Weights of a small multi-label audio tagger: activation swiglu.
Rows from block 2 of a small multi-label audio tagger, named by matrix and row number. Rows with one number belong to one neuron. Each number is 128 + 32 x the weight over its row's rms, rounded and kept within 0 to 255. All counts start at 0. Numbers have three digits each. After the name is the row's rms in percent of the matrix's.
After each neuron's rows are labels from the 100 clips, of 14976, where the neuron reaches its largest size: "top examples" is what is common among them. Only what is clearly more common there than usual is listed. The data: short read English sentences (LibriTTS-R). In brackets: how many of the 100, against the usual share in percent.
# gate: second MLP gate (model.blocks.2.mlp.gate.weight, 512x192), inputs 0-95
# fc1: second MLP up (model.blocks.2.mlp.fc1.weight, 512x192), inputs 0-95
# fc2: second MLP down (model.blocks.2.mlp.fc2.weight, 192x512, transposed), outputs 0-95

gate.249 097:153146163118196134087123124122145138060111148091139167171124108087100085104125090124134151111167164143185174153075123092145093168118117074100145152102102112118092163081173167108114105155145135160097106156140118151144111132148153120110167073126120105085048128094082044135129158198143203113
fc1.249 092:105147112110088164157134141114126075147132116138136182120117117169142131159181126131127088153120098110080128122157137167157152094093178158112149146129133096185162137118156058092201115143135121112145164113097121234127136130109135113127120187094155163154193101132120142127184117111109154162
fc2.249 098:135127113098166123156179134135165078136098102090116142117138142124159118152099219126117126146121082110114148077130118206097155111138092172199150131139147095139170119141145126162122149100158159110069136155142128115145136116106095103149093164141193105099140129098190076106165126081159124149
top examples: the word "he" (100 vs 11); the word "said" (37 vs 6.3)

gate.441 109:118140084137130129146148172177127134099081138170114112135134154119128071100140187111154187161072030073095108171134095159194180118100104098204103170132113182127188148161126131104150184158085077088145135138083127108113164114221120158169196135159087151094123102105079130159134134079132166086
fc1.441 104:183180113082128130173095123136124158120102136090127129139123189131090155152091135146183152114129100106170193181160136173133212146100119108106168142103111164100157138123077135118092185131107167084110055161112134097084130101111147113169118096172161125116110163085094095113099149098122126105
fc2.441 090:098165089194101143172073149089142127145091149133135142111105115103089167115155110137144184153091141091193134142143135098136128133229126119189142051120186119165111130137125104119110158185105138100089124175189123129123090175131159156086122179148108102107169191137125129094176146111111148158
top examples: the word "a" (35 vs 11.7); the word "was" (27 vs 9.9)

gate.155 101:125147138111163160110156118106085141140056173148157078090127167110099136138186152156089141098143082135083103112141138128103128121113178136159092111176100078139045121129148159097150151157108149136119099114148099085139121080089148101127182150124077104187146116097124142122132079054120172152
fc1.155 099:131120120117113133128108079148100097191036169117147104110152188103141120157139146122162106129127083134120117146157097120137151144118149141171107062100134168149070087143140144122112091096112145142124145095148076080065195149159190112180151142088105095183116197100083195107081075127087131139
fc2.155 114:094111161120117137110113104200086062143117107076094142179135153100130073137132130115146115059132084113084164129108123182110149120141097168084122104170086145110170183196139119182119092111196086220165120094149182115103089093137109137168068123099160157139149125150117145130123057147118152124
top examples: the word "said" (69 vs 6.3); the word "he" (35 vs 11)

gate.486 103:140133212132147151097130107120106146217146136078106149151126084095143094085143131171100130112053129058145142160134111100151118134112113092125082158055086178108138143148151095135088169119130091119115131157060068092128158128119087090142129127131165099110146102129169162161165103133140169134
fc1.486 099:151066142136162173157140117134140137181199190126166113156178149128121113054078115155128167099071157128158106176132108079078205146170129089132075139096120106161158128151090136136132182138097117123141165180173109112154134114174068082145111153165195066101142115066106145186141062146147140154
fc2.486 094:169172065150145154094110147099119131125215097097138055137146141098139127140120120088146169138153129126127154117185059114172110153157146125154200170132114107104111174065106130099111117113181117141126101073133156177066133123152137109113101117171180159100094145105120155175090139117151175137
top examples: the word "to" (34 vs 14.5)

gate.247 107:129129142144134130141132123112133163039126158115087118128133102068153102090100121173113112103119133137115113126102182138143121180111162108160146115152109161148100137088147049145136106145129162106135061081086136139130149176137174107111147116073131133100193153150136179126177135154130104138
fc1.247 108:125123126141069156163141117144154113154120146089131125084077188069063096178113142148164137172132176090176151168198102152167144152089091162140205076110161093144149122130119161154113159123123106129111083143133038101116145082075119165113154109052075113116084135155203139106131107146155165116
fc2.247 105:121133144168191151154147108145120072156096088118111232086081140110173137124134114113117126104174124110150162119094194112101125109156129125159102043142130170143131110163135168085144146152179103142066105107159073189136198128133132142138107125112111132132213063140096137111079121150136156098
top examples: the word "you" (43 vs 15.1); the word "do" (26 vs 4.1)

gate.41 105:153157174082165159132158150185067148099089122142168132173119149114101144094165177123085081120072149137121150214090135164165181151102138136113152104082133142174136133153148111120120142162108074127113177139167121142165116085175106151116175046103126170097098081113164180143083103124059079120
fc1.41 102:113128118178092226114087141086174113150127073127154158076151120170130187135106146101156140058147116145136155106140133103128080156206132103108107115149169133148128095087130146141112094163144121134111145110136128118144113115116103173076152162126122133158159131133138191114142156081193182155
fc2.41 082:120060138141140058112102131146064114102109116150122145181146159126174111178140135132141140118160132104133110202108112133140191121103105109057107137119112118089153099178147129148159165058147124095141129072088070127175129201166154137108098157124117140107116155116134115131112160134059123184
top examples: the word "a" (48 vs 11.7); the word "was" (41 vs 9.9)

gate.20 101:148122088120175126159088072133149125140142130094080138163073175136116177141227074137107109126089173113102086126085092045058121190131110140116057133128126116109133088113122178120120135096117139116174093056106157171135155144160145165125155128167114172128179134109106186129076091164141090112
fc1.20 097:117095130160086065163135165126120142139148151144120129086096114123151120113118114097164083134148088144106133134172166098171108104122229140103193108149150127076151130146135096122139124146124092134117114073137114122133129101146139164100173101080160103158108145177201173114097140086107104045
fc2.20 100:113110112111080105171101124145165050131175109127150083048171105115151056133154145112142182106153129102172110127125101185134125082156133131109103131097125118086117123182147181164129230189126143109118071087129132084107141142096180125132079148104114135185113172050134108127106126113087074159
top examples: the word "said" (27 vs 6.3)

gate.453 089:130117069126113150062125129129092130122037179156134128070161138155118135136100116141149136136119120174140115137110106128124150069080119152137116068137094090170055143121127161148145118156151133151170087124163122129115151115157156182147141172112117159123115083090132074104122127153128114105
fc1.453 089:132074079153169132122068122150150110068107128101143107117147125112127167082100097144090071143111157174149111161104098112102125114138149111115108100105110097147098150133147100172094191167140095171123091150148161073076077124116107106161171112052158196110114119122126108103152088103156087124
fc2.453 105:112131173186146150118164123111083118083140111137130158121163116217078108135163126206171104175118080165136050170084148173150100102106170103080126099138135051127151119135166191107147108106109124167178150115115153133133108143167130134138155137151099103095132117154111156115077125130110143130
top examples: the word "he" (53 vs 11); the word "his" (46 vs 4)

gate.216 102:116214119175152190193099119145071143179149137119109179099108123178162166114150088149144188125166116134128073156149142084181135129138140110154120143147092142149104121090051140125136116154092114082111124179150147097096126157099076114131182147122172120108160099152138152146150124123125186190
fc1.216 098:111099086096059089099145122126155057140194174133155107135139122112118142131124167154185141137098087131136195160140165142171168117131146162089089164099178108133165115171154131108150138110107105188167144120141112100138126113174114079176069141122103097141185120100121175071164095150153106113
fc2.216 094:134126067166140104136113145088142180108090124145075078134087109166160137153105145134094111154104104129174151102068145105204124080121096109118134162125157107090172095092142116146116154116133186147105146176160093104107081126163143110136131131157123117109146099097167130167092133158174138120
top examples: the word "you" (44 vs 15.1); the word "did" (26 vs 2.4)

gate.472 096:153131128129114116090179147123117111117100128199138129081115109105148119154182145110110149060196088099124155063087143164123142102143132155183125195158124126125133149082089145117118115077146152156164119093075098170109127127199100132092100133097129099146115092121137088054072115160111142155
fc1.472 097:146111086161120094112164095179096146059152092173139079090052093108122190073138127114076106074111105120121150095103093145115135141145153138174087151157090091071123100084084104101069112152134168142190103167134073102165069104145112106128100120161156079120129086124169089075136127144141183125
fc2.472 101:157209144098104115095152153141142077156195176140066136105158143151114119068140142158168161115184149043142160110175130152122068141133104065134182112124172164195075134083137105182156128126146117119141151093213142089120087106117158123163129152049107092096146128169120136105160073124122091175
top examples: the word "my" (58 vs 4.2)

gate.440 097:182155099146145151131150131114078091148114150141144195183116137179051097099116147138100126112145179169116171089135162130160162167125124150090162133125141166113111113135109114116180162128083157083166151192130146087116146168068148112098100092153132107165137134114123082130049083127120126191
fc1.440 097:098079168094096125144193104139173165154169095126149045058157111104158114142167171093140068090133140138152148146140144117062149090135090122090114108120061054136119139108167154123131078108126148140101200079117144112134166047151074124155119184124103145165124134085109147102159158146155150123
fc2.440 105:145117101141118083158147097202116167139111177118089150196098112115114158203158090144041103098155152117167117174108099090143115135106137142119067153140128143104125094107111140152164056123125103130135124096173105137089104171096165096107088067129106131092148114163129180127144210166128112156
top examples: the word "said" (78 vs 6.3); the word "he" (37 vs 11)

gate.215 094:136114130094145166114128118177176128183133132223107130153157100066143072191120088090143120089176144121096142124108144150111167122109152069142138096106089055126119118143129178125118095172139118133148106164059118155109135183123104168129151148105122055071154096123140116171150087153159140119
fc1.215 097:183147168129188189100089132162172122123144123223089183147111147078109085236077081082123138153186064164091129113086150123090147123119134143158113115130107031123150119142063140119120130101143088161165066130115112129127117133148062143069111124074083113123103111102084129158172129132172173090
fc2.215 103:141177090143131075083137160109175120126072116154135142172119220077162053172203138130105122109115141105103166104170124139123060150148078135162135158151143150142143153098113120137125161163073117162169129089125141096163093118107126120133156087134121167092086144144164183158147120129107149159
top examples: the word "had" (32 vs 3.2)

gate.322 096:123182084157167129078107148128115088172121141125107143112101155123102105154109139177110067053222135126129135134115131126103129105125145125092223145078070099135165101050214131111175148173152135069128097054089111142110122107085093150145135097079123157062157168145140122139143155147129161139
fc1.322 095:153066148113130153151167143168148164058137125129198129158181145124134093149180194146140124130084129130145129072122121109154132081181127104148134160138176135171125107152059128203093101140128163132151129120151062136137123140152152110128145118142070089125118093088123087141081098124084104150
fc2.322 120:145091092119168119117103108109084138158148154070125115119130133102106153112141126203086158135165091095095069117069118127151136141112105127075190086128127119147181071128166085083161122151146158192056160141115089117105147099115180143127121146190147108114147156146137102136118116129115168119
top examples: the word "my" (94 vs 4.2)

gate.109 100:143176078152151095125121179168129065092143106110170143139082127099078102061110131115064122173138106113133138139136152123160090177142120139190095134121118095123146143107151111137148074121102095179231123176079100128064124106090132102112148125117114100105091127129089099135103109078165176096
fc1.109 103:109093117162131168157091124138164169137182132110118140098143197158165151132104175081126124113180117121154099077119111116165188127119136129018112120168105102164120160127156157084098124159067092118092144121163188120211132148131141169197087129142143153125118143141171136105150134166102110122
fc2.109 087:161130149089061101139111162163114075093085143170103167131158101100154141147161102138126110169166194093104120100127161149086148133149155084088105158093144109110127088206169110120138139123125124136198172107107115126161083125134225148206101132104121178127100115116135123148135096121141104110
top examples: the word "to" (41 vs 14.5)

gate.294 093:195149116032151154162089126088136106135082112130126160098143144196150176068056109148144159141125154155150136157068132118130135143121106171123146106152083119152127121149094134087133070155079113198177099095123136087120133147144128086150191093121121056126119120168082138161105125141172081127
fc1.294 090:255125141119138132166137120115166091088076113121075171053160115125130143104110133107176138095138116142170110169106125184139108102140106152033133135047050155123121099129095111050111144130103159131166125153131135120115149146081100131149176091145104083102145139133073089139052113149091092077
fc2.294 106:077147176126126163133147133122184117130127103134161136109111202156121097143188089141157133090155141077101153106122111117139176090113143154153131124179135145156131094139078080157145083145160093158158110103183101135162096155152126131115132177080117136205060101162116064126099066163115156104
top examples: the word "had" (36 vs 3.2); the word "not" (26 vs 6.3)

gate.502 103:170095064118063154102166119141156112069103084052123158141150139131108169163127126153118064142120164131131164183126126149151167132160121063107161091180144134174123109143105126119120105121092093154135124118110120118166143143113112206167074122175177121119106135170120120060070132142145044119
fc1.502 100:156142096145099077134150095122134137066107096091107163123075133101111101142112126155107100138156136195142132143123077151139129178146102122122154096140201134171107091112107116087064111152112109130156112087110111113181125115137138170130058118171149099074142120190103169108169098162121060136
fc2.502 117:100171183106137104168200171056107134135176063120115151096134111108058150093151086122099119132110119137137158103121066150105105122116127166124112146159148123154133161147076128146193133151134127163106098194129089145039096103186088138132171082169146173177105101105131137134125143091152104085
top examples: the word "not" (66 vs 6.3)

gate.481 101:089100153121190142127133136101107160168136113092147141137121136099056158063121090139079129132146113119020104183125107139158132112136141183130129125189182134093129148136136101138153121111116089138176145121165115118139113158155095094123140122150185111126181142157074087122174144052151100142
fc1.481 100:096125198146126141150193153166123139067088070110157112093116118081063160141158110159197148121097172107121149150174112060108098129160148163122159175153135095092099182153123204131102050137102136126128087136109101142159144120160062152129160114173064099129208147059104137143125070136141176140
fc2.481 085:193143095164107131131171082122143146090157173141150081099133120104142096146136173111133172156115075068187130122049157129163085176107087104126102132126128107088096095143115129149094135148112145081139158134095137116072116135135123080081114182118147120108134095073145114165167136151138126132
top examples: the word "to" (38 vs 14.5); the word "you" (35 vs 15.1)

gate.184 097:123137101092182120091124010124102091079148129157152117178092119162117129063173155156159147086069150094170203114096118129150159057189141119122117093074136145135087127127150119105148105151156105162076130144142110062097081161158108177108150128119156091130123142119137126089059141086107215129
fc1.184 090:125111126143140146128130154100183145108110028157128142131169147105116061160097104164090109157184130165113072137157139093140071204149129175196150113124153111133135094116108093154150143162113090081193137052103132109133130107085135088147094134141064161134147134124168123165176114110132053140
fc2.184 097:073171081139088146134138121126127139133061148124083126147136100146089201137100163171095136155190148187085118154169137198155137215085150124131171157126199097147078148101172143175178088076150161148122164114150120131153130145105116074167143172133188150154135086074162147121101114157107153159
top examples: the word "not" (50 vs 6.3); the word "upon" (29 vs 0.5)

gate.84 104:108149124129141156157122119173149168135133114107122122170118122039107153088116156236096111171107123093147108149109140137151138087111128121125190136097136163149122164125072063124095097136139096121134129157089145140125095140101150106146094186137110107076098091137127089117183074145164150089
fc1.84 096:133129103130167128109127124100166105186149154217116078115117102136180108108066109069133121131185137140113178117171129087120093130112108155151140166104101196125153082087094141147125103075080152161137163153117077084178146136127141178104164178129126108109152147146148154154084171102175093121
fc2.84 092:134105111211154106135138141103105104123130169077147151199140118127116133153132162155169145186118132128168145126094117081151157086120092162147145079154122122077155077154156142120072117108163101143164076154141096168131127094198152074048230162143090152062119125162113096138104109142105135157
top examples: the word "a" (28 vs 11.7); the word "such" (25 vs 0.6)

gate.242 094:110102100092080201117080117129119131099149121097098110140088172132088149115135184131134106149096112079160123086151109118065112136069093097168112124152166104147089182037114099173094121160163165153089148032150148122124135106122110092129127150133154082119157133148095129172076107188185135078
fc1.242 094:126130168165181051114174146124145095161133122174155125103160136111177123134119105126109111152167117168085165132102160150162166127185189190119130144144092114126127052213160171131159137093092070125135101196133130160108148162110109188139162113138098159157111135107154185045169116067086132165
fc2.242 106:058117142118086067072102131098081099095129193091131098136098100134141130127091097150114117190096114085110112111114125069158136115137176184133082134133116121109116102157093099125186098088107082129158091171154102126092079094176095173107124138075100138145101146085141124090160148153124151103
top examples: the word "you" (48 vs 15.1); the word "do" (36 vs 4.1)

gate.484 095:120144088102041083175130124138126113118104135144197151139111149125150147127137105104124172100132101111155171069172149167128148146092102126139122129114139116112106135144139097186144102191123178096110193167121121121154073138133091143146115160093180116098159113113171147120155195119124169184
fc1.484 096:139110116073112187158147098110094083143093135138133123101150126115127132145163118091141130151121147147116146113105150146066065150172054181153081104082159145085075133116078160173107109143158121113071147172132145112117073143127095152155103161162143120113101132084195139149196105227074141115
fc2.484 087:144153136134126075175139170135125188105133113153166098162122169071126183101156112125103102125139096121212121194163120136112151135120188105107134174153111106170156079153102144049112084200097130139105118094064154138124120109112124136131183131089085108135147095094125139168108171099129095153
top examples: the word "you" (61 vs 15.1)

gate.5 098:071183124055099081173107079150088137115121074119108131165107104152123124128137101172160094152167100104142139163164120142139064184108095111130147115158085151085210110110166096203144151151095137101152107149161135108133102115145192079130112113104143143133097122191066149207167127150164107157
fc1.5 096:162127086144105151105143156061182135178137187093147152087130136159136180117112200126100154167110099128122112134096102127164108086160144156115126118086144108106087161119069135103103090141144114177128168113092166075103123154139091179168130135195115141144121145107168158139097165149124112149
fc2.5 096:163087108161157169176117212064125126120199177146136117134092087066118106092158119158159138111136140137137138118112140129113199136084095100092189100150093181125172132128158088169138150144125105213197110132123140178128126078118064121161119111153119179100171095151180084158108130109162133037
top examples: the word "my" (47 vs 4.2); the word "by" (37 vs 1.3)

gate.321 102:102151151110141185149105111129172109099098130145091124134125132141154117113123129223118127106153119160160137202108137143175129105162124137139102161126112169130105163118142135164154112111140120112112117101116158101147101129162158130187099123145146137165117152145138150194101153142124148162
fc1.321 095:119180171133169174129109110208113106102164171146081107139155111134128107059156157177109168098178138184168129151133131085151166125074130132181133099121163077156134114114147159099140160135138128152143127100102132138142179128161121148180155139114138132123082159094109091181056111163077153096
fc2.321 084:145093186146147162179117099163082121089125133140096083135113069118160064119080132125139136132123094086137140125162083098126103136099096041153113096120088105146060178116110131172071093143160100149104143126090168069144147181063175170076146131108166152078097122150107142179159136115155099137
top examples: the word "he" (64 vs 11)

gate.246 095:104104101198136146124110172128137164142094102160143120113145170090107135151135107128108113161171098074080121160072144098158148166059060129065127100126161222168223114090160088090133133102111120129173054090109155145112092092117100057140140170112144144131133109113103153110157121102118149093
fc1.246 092:106113153107167186103136132128147124117151124114171125133121180213179138134117143155131088170090119127145118122113075136161178170122174126135155098112115080140124116128127097084132095134115111072128141144168126113110094175109151168143068082167133091160131173112163126114143088105093163107
fc2.246 115:150163153070146068165135119158096152126090154148104146093079149112146105125109095134124143143156190040151157148183120109175130125080102103133122097091164113106123086131121138131146117214206092112135183091133135118100147110145108123199051102138140150131120124162164055169153084186133145155
top examples: the word "there" (65 vs 2.9)

gate.61 100:147159160110171157088106104116167160076116161095127140130116142190100145080123110130159100111122145164101109190155166158173121102095184103128122114134176115107178072093072140213093077143155123163104079116124130102092139124059107109138141094139106158119103100118130121149173107098154115111
fc1.61 099:184119184105186163159043062118141096126098085162153102103150153079098133153157167170099169120177166115176091114114129122156122120158182148095089117128139176126194126160049112114174071194097115132137147107105141119111139153105116123149111106112137104106128111119134178140120103130142061154
fc2.61 110:087112135159167114106165152089139064090112083135130079106155211133078104164088124228114130105191155162125100125151125111139143143109136168153105154154129104144113138067144114120115136130138145123141108154193126113135172105099122073111160103191141137149113106158067167162154161135118167161
top examples: the word "at" (55 vs 4); text has "but" (25 vs 4.9)

gate.34 105:160114106079161137113149086149119169162138098109120136092067103097116142015101144145144151142171086185199100133112113167113192178139068144112151151142170113139131124087134108126126189114131073092190146153124075151111155189144121105188094132218107108194102100094117079148114155133124074136
fc1.34 098:097134113100050098146123108102166106120128159098092102122167099145120114189127126086091167095187081144147069156070141041133063115154128104104095153189125135156129145158111118083127130098065147185074142082173141129140099100120178155073166112162141180087085135132109104142121124093141153114
fc2.34 091:141121176093141118074132142138192138182131158075113160144114171154128115135156093116186101083130199168133102127087156184090095091110142135190131125151141164130117120153130098099125150097069101150115097133122187108138085117116092154117105160061186096114123126081095165108185062112112146124
top examples: the word "man" (38 vs 1.3)

gate.205 102:166143064119125109133149167117085154148146149145143150125112134112147122128131076113176113110085128165131072135127120094134123134199099131168120137109074126049161121111179125168110140118098099141105162171112161116168111162142117076077131166102109119089158179148113092180128115123119119150
fc1.205 104:096203090124067112088072152095124114156103150107122151081093037099095146170160100107114119151132118119064155129113148103122112113101107199108154080127113119206203147157154134108103114173139176170130145091142179107142087174157119165157172212093157097131099146102063088131095126116115083076
fc2.205 097:138099136070127147192196082135147108148145086091099104104038210088113115119078184128121128152128080186127168093081123119155095159108154138073106108178094144175070070107114084121124174154117186113144192123093115101151129141157142145133151153158084102156151140142119087109125105094068101127
top examples: the word "had" (50 vs 3.2); the word "not" (25 vs 6.3)

gate.334 098:072128130111133105186171141135167139092159062104114141126138078140119107131150149079104075129107100108079108142090156136085124110150103175103107113122093099071107165182140149129099089107157114122083108172168176163139202132202097082106134151076156106159120123089107126152125186177094102126
fc1.334 093:091169164125111102125185161133121106040106145125124136123126093128114148124105109078152126155160115119113126181066150173142174120141111086155086102118103129139108096188186114135122143151088122140078113137176125104173116145166119171073169090161144127163115078139126118143142116146093161136
fc2.334 110:255162125125061168180168104165096135164165105177149193168156141119132133130111109085101160094100141161139125112075138132145128110158120115147103129076159117155125081149118075103099133121171172110077244119078092079136115095076128146181144150097112101108128142119138084135091173160143118107
top examples: the word "a" (69 vs 11.7); the word "like" (27 vs 1.9)

gate.220 106:143136095153128154124113116148145146105128088159098113077106130105068151122153109142141126122097128147086134174048105129127162119132087145122091063141162083089130133051128142145087106150121181106139116102134142102067191103121109128054137174122131138028077141123099101049126182164111085111
fc1.220 103:124136155152125091157131126141149175105092144142225115097115128207181095148102104155103115178140070122195094104187115112103140114113144134136158139084152175217113178127080187135141105059158086113132189117145094164114113129087102125176076137108129112176076180164155147135112086161187131126
fc2.220 106:117119169095087086108148128157116098070103171122114176142116139185090124146093043167113125125163067125091115122156133150103135145080170118133133078141093130115109161135148201163096162128115109145077126165126077133197161106132110182115100152094142089108102092107109112126064117118120167134
top examples: the word "to" (97 vs 14.5)

gate.449 098:130093112152176125094036047088086124106088160121161150139124123068141142170104162113167137098084115131125094129088164134173132104146083125096154126124054129163161171086109140108103168110116161086131157140073129087188142165170121121128123190159139123129136113122160107140087103186130128153
fc1.449 100:079109102157155139113060086106074138081096154122180075185135104089120139149133197160149135149120146134135116161143156089145142106151081126150089160180099152150176131093110104134146179083146129079094106145061130119209101159157082110142142147110137123160095129121134115124145079205142098136
fc2.449 111:189140122119101151144174129074112146123149209181220111112167187122129156122183172120143133105086108153116142172072162112162099082124133090166201168094117140168150160128155135103138118063103103081172101132159123109123160155117152174080136141133086055143136105143113171146178055130143148153
top examples: the word "there" (64 vs 2.9); the word "is" (31 vs 8.4)

gate.411 095:186162142138069128135158082090122074117073112082103091142094138166139107122133157151195129131091128107148146156205083129095123122146074168150146102115112124109137141141141122095119131076110091110105105112101165160096091094156138180140134116099171156129136112166204083102131177150097179036
fc1.411 097:168153078143120098035121130157112111123082102153141145139123144143096096155110114126154083078159120193114175147116074151136104128091107073098108103102127109084133160144087113068174146077119115111135080101172142160100155073181111147150092054076125152108148104175121144116116211141116169125
fc2.411 084:095135089133161108101190090174109092154183109132120121092163062179110147136117138108150177157136124147163127114126140144115114113146136139174066127121145145090133117111127125137119177123159123070178147174194101146148116094161125164080147107106094121162132164107127085126131138119147158147
top examples: the word "my" (89 vs 4.2); the word "i" (38 vs 18.2)

gate.463 104:095093165138083091128139173146099149126110124148123104111134155074053119114119124119163093147176142070074139126100141181149139133097139139167119096150057151155193128133187198115080142089086153182162126114112069125156114115200132070163120124169206182052161056119108164122128102138086117131
fc1.463 104:157118064156148160127119117159125088104184183121170076126108044148057190122136114142114121126152077131120104154090155088125036093103128151118085100126148106105180075068193141138109097110086190117121146109147112112102153135134117105121155122190113099060088120158139123155114206169127086157
fc2.463 098:128160068033146137164131076131119109128134139128052133150080182097121115097176120128136124144118090124106122128134116099187145089121175172125119139089175090175175158105153137125185116153109147104103058155133083111127158137077174096120146105079097098105147127124143104090142113112170145137
top examples: the word "to" (37 vs 14.5)

gate.168 095:164088105080092151155145120143153089158197139132111100120109143097109111159142117120144117062087122065084121141088105146118105102162068090115141109144089150122121121136149124183146092121101083151111165085086119158105135113191171132077088146133139127120126093109097125081160137116109126123
fc1.168 100:137182173150190030129143162086070121126094174141134162139160119095091104124110108109136157162143120132105132134161152098126101126087137171107166132131132086135127158123119120094127163065181155138145090155139106111125155166137131111178155121164113124119155135120155103181062092095111113090
fc2.168 099:174120140173157101160115125107072159097116112200155156135115121181108119137101117140127098118092146127163118160159161092108112155146126129123125106148151133153082099114095097085150142086154135121101145028176126085144091154115163198130126095157104152131103160109187159176116169131157095109
top examples: the word "man" (43 vs 1.3)

gate.237 094:165118098103088136162129117065133102179129092117142107112105104101156087141097152173104127145188141151167160129137095079179112162169170096162116153200128072154140115157173129155062160108106117141160089067117118144080152156176110104121117106107145084076104119138123195160146098122132182147
fc1.237 096:167054074141061113164101125102128077202131179133144145130061115135162099131077091138153099131165127163132148159128163107149111169161144096087153123178123121167092090139158149152134188101114129128181140080108152104105197097157115106125152114106126186105105125135128149170180140129122092149
fc2.237 094:083090080145104108141099168132144123109102071140138114080110135141155137101160166112135091105109116157122116174167144128132134150147118124107077181108089167156154137146202143160119120161072095112093127153092081220067160083112113139159131110157128166125124132163180142186156166086186144099
top examples: the word "you" (75 vs 15.1); the word "know" (54 vs 2.5)

gate.86 105:042088153194149111134147140104090052140106149114118152066154131137136162144130145052131047139117152111072075101097143092142094139136106097112126112140095096109106113062145113146121161080168118106142141170096158127136146101161074128150170136180130143144140139078125136156101164155111107140
fc1.86 105:189108130079127150189148100105140104097088154154106145112162119132141155112069129168154134107138139164098147136098119135128131136125160138142131090099180111106105127123156115114093190150106225138130125159175137107132121128083108114156142096112118084142165207191100123125131125116189150167
fc2.86 094:162124151183093143141074036128070173107133126180099104131137085164167106140142148152123126101077087097150097122137094027148178113140099101169160171123154175135181135081102059055194112163082084075157116098145131140130106195118081137115157111134158101109098143128203126134132139137139143130
top examples: the word "time" (35 vs 1)

gate.464 099:098124202122118151110059147093129117133148110134130112130107203111160148109119125077189130081154115144105166116161142142118147077107164110150088119098112110100080100128116186107133162027102066106072073130102110162113053167107168175142110102121119140099148158109076162122139147132117073105
fc1.464 096:140107110115087197082157088117122133117097128126101150116114236136124126183091134141111111191149162157143119087146098135163079144148137148141084108136169133163136140141148142147147098189114106137128145139153114074125168086130123109214163139147102096137136154141119216138104087141077130177
fc2.464 125:062103039098120132083189100195137088092098094120221087113061153154184129126136056155140077125127137168104084141086061093105121139095151145161052138108073120129111160131101103101113124149144105102145116160211152158136157106144165110113119128092085143102201188096136139137087073142103093141
top examples: the word "said" (53 vs 6.3)

gate.222 107:139097055083102061137165107122101144091125105148143174127109036079082225111179154061130092156090116163089101193086096100106159124173106196139196123183117135140135115093130133130138092108098138092138129143128098132159148075151063080180139110124148123108130138100142108058103091136160152178
fc1.222 111:066108203142161094143163102068193101135085092106152127067082119135062165140085119129096139148110144107128114198152098113129141052176188164141130151138092170101125152088077071123100151140117176143141093130107102125105091141109118096134135117134181118092082102131100057119140150136084137174
fc2.222 088:130125176084110183104153160122130129141135123154161141153160113101176143145218151127168124115139078131143120150123096117117090155091049160159132153122107196122135088064111132127097152157104108156102154176134144103137108126118139127119177135106203074149085126142169077156088086145145136092
top examples: the word "you" (46 vs 15.1)

gate.122 098:070127094116082141103137151120143123115178114083102112137121101133068116118125178133086175109114149124150132169188072113133117147140146077117152147169143094110145069129145117105127129133140183176114132144089094082118120205130145171083074162163128111142168194072102162150141110152156164055
fc1.122 094:168128081127133117085120156094171118147100185132172168123131119133133129092225103171075119099124203151122110153173159094101133133100155127076096080139061149140134124188186123123095099131145205119123116173071092114101065118139152138055080129136145064174104152160150147121140099114152058130
fc2.122 089:101120120131136044116179107127091185189143191117122141131130143155139167094130110120092161148145076109120064178150133114097155112174123134122116092102184115105233111140130096183141138068096110138149142140143156099111125133119127176138116080102139145177079222105068116099131130083077123122
top examples: the word "not" (30 vs 6.3)

gate.335 097:134157116112139143164089082123177131138132106125101102150104108107111147130095153154120135077092064148149137170130080106119098154143161159179123121089158079062107111134221040129079122133082156185140094082107141115091149107087097144081178149138111147142153158144120148183092137114133074129
fc1.335 099:076101123106098125143058107158175103160159132124136119113093180107121130088127121153118127097141117108126149072105117146106092109099150124194118111101129144085134141100198089103067099129140123169160125122115121095066142080112124164107192155096207097154107125080138121111143157138160093163
fc2.335 116:105109111077170101095106101136063108145173107079179098137147143144136178159148159102181101164129146135077061105118131108156114123022162154136128178101179157111134141116142104162149139087123097142145134140163113085106117109093112122114132129119132136131127099161149161119145180139118080135
top examples: the word "you" (74 vs 15.1)

gate.38 102:127158098177103115149108118166118122145128144161075179118172110122119142176137115116188119086087125198104145093128099151046117094171080163191117124156130133154096114133123118103162129155145134109115114165098096114103126092148129161158111125110149085121151159118138102116148093090131158105
fc1.38 101:135110191092137111110115121101146081138135149115116037142129101162130091077151156102109133123085087051113119115110127106169127111151145139112068093166105109127142064135050178128123159119144175114153132142111167140066169176148059151141159112114106172128141114160171106136105179107106073153
fc2.38 103:133149111116171107194128125141147114096122121147190124103102052081167098077171094140165109081111155103144120023103118113078141110113135081213084136138124106132172200077146155172139138166132127165126090126107125171078135130108115116144165165130122107134054155095125178113124142136139112070
top examples: the word "not" (46 vs 6.3)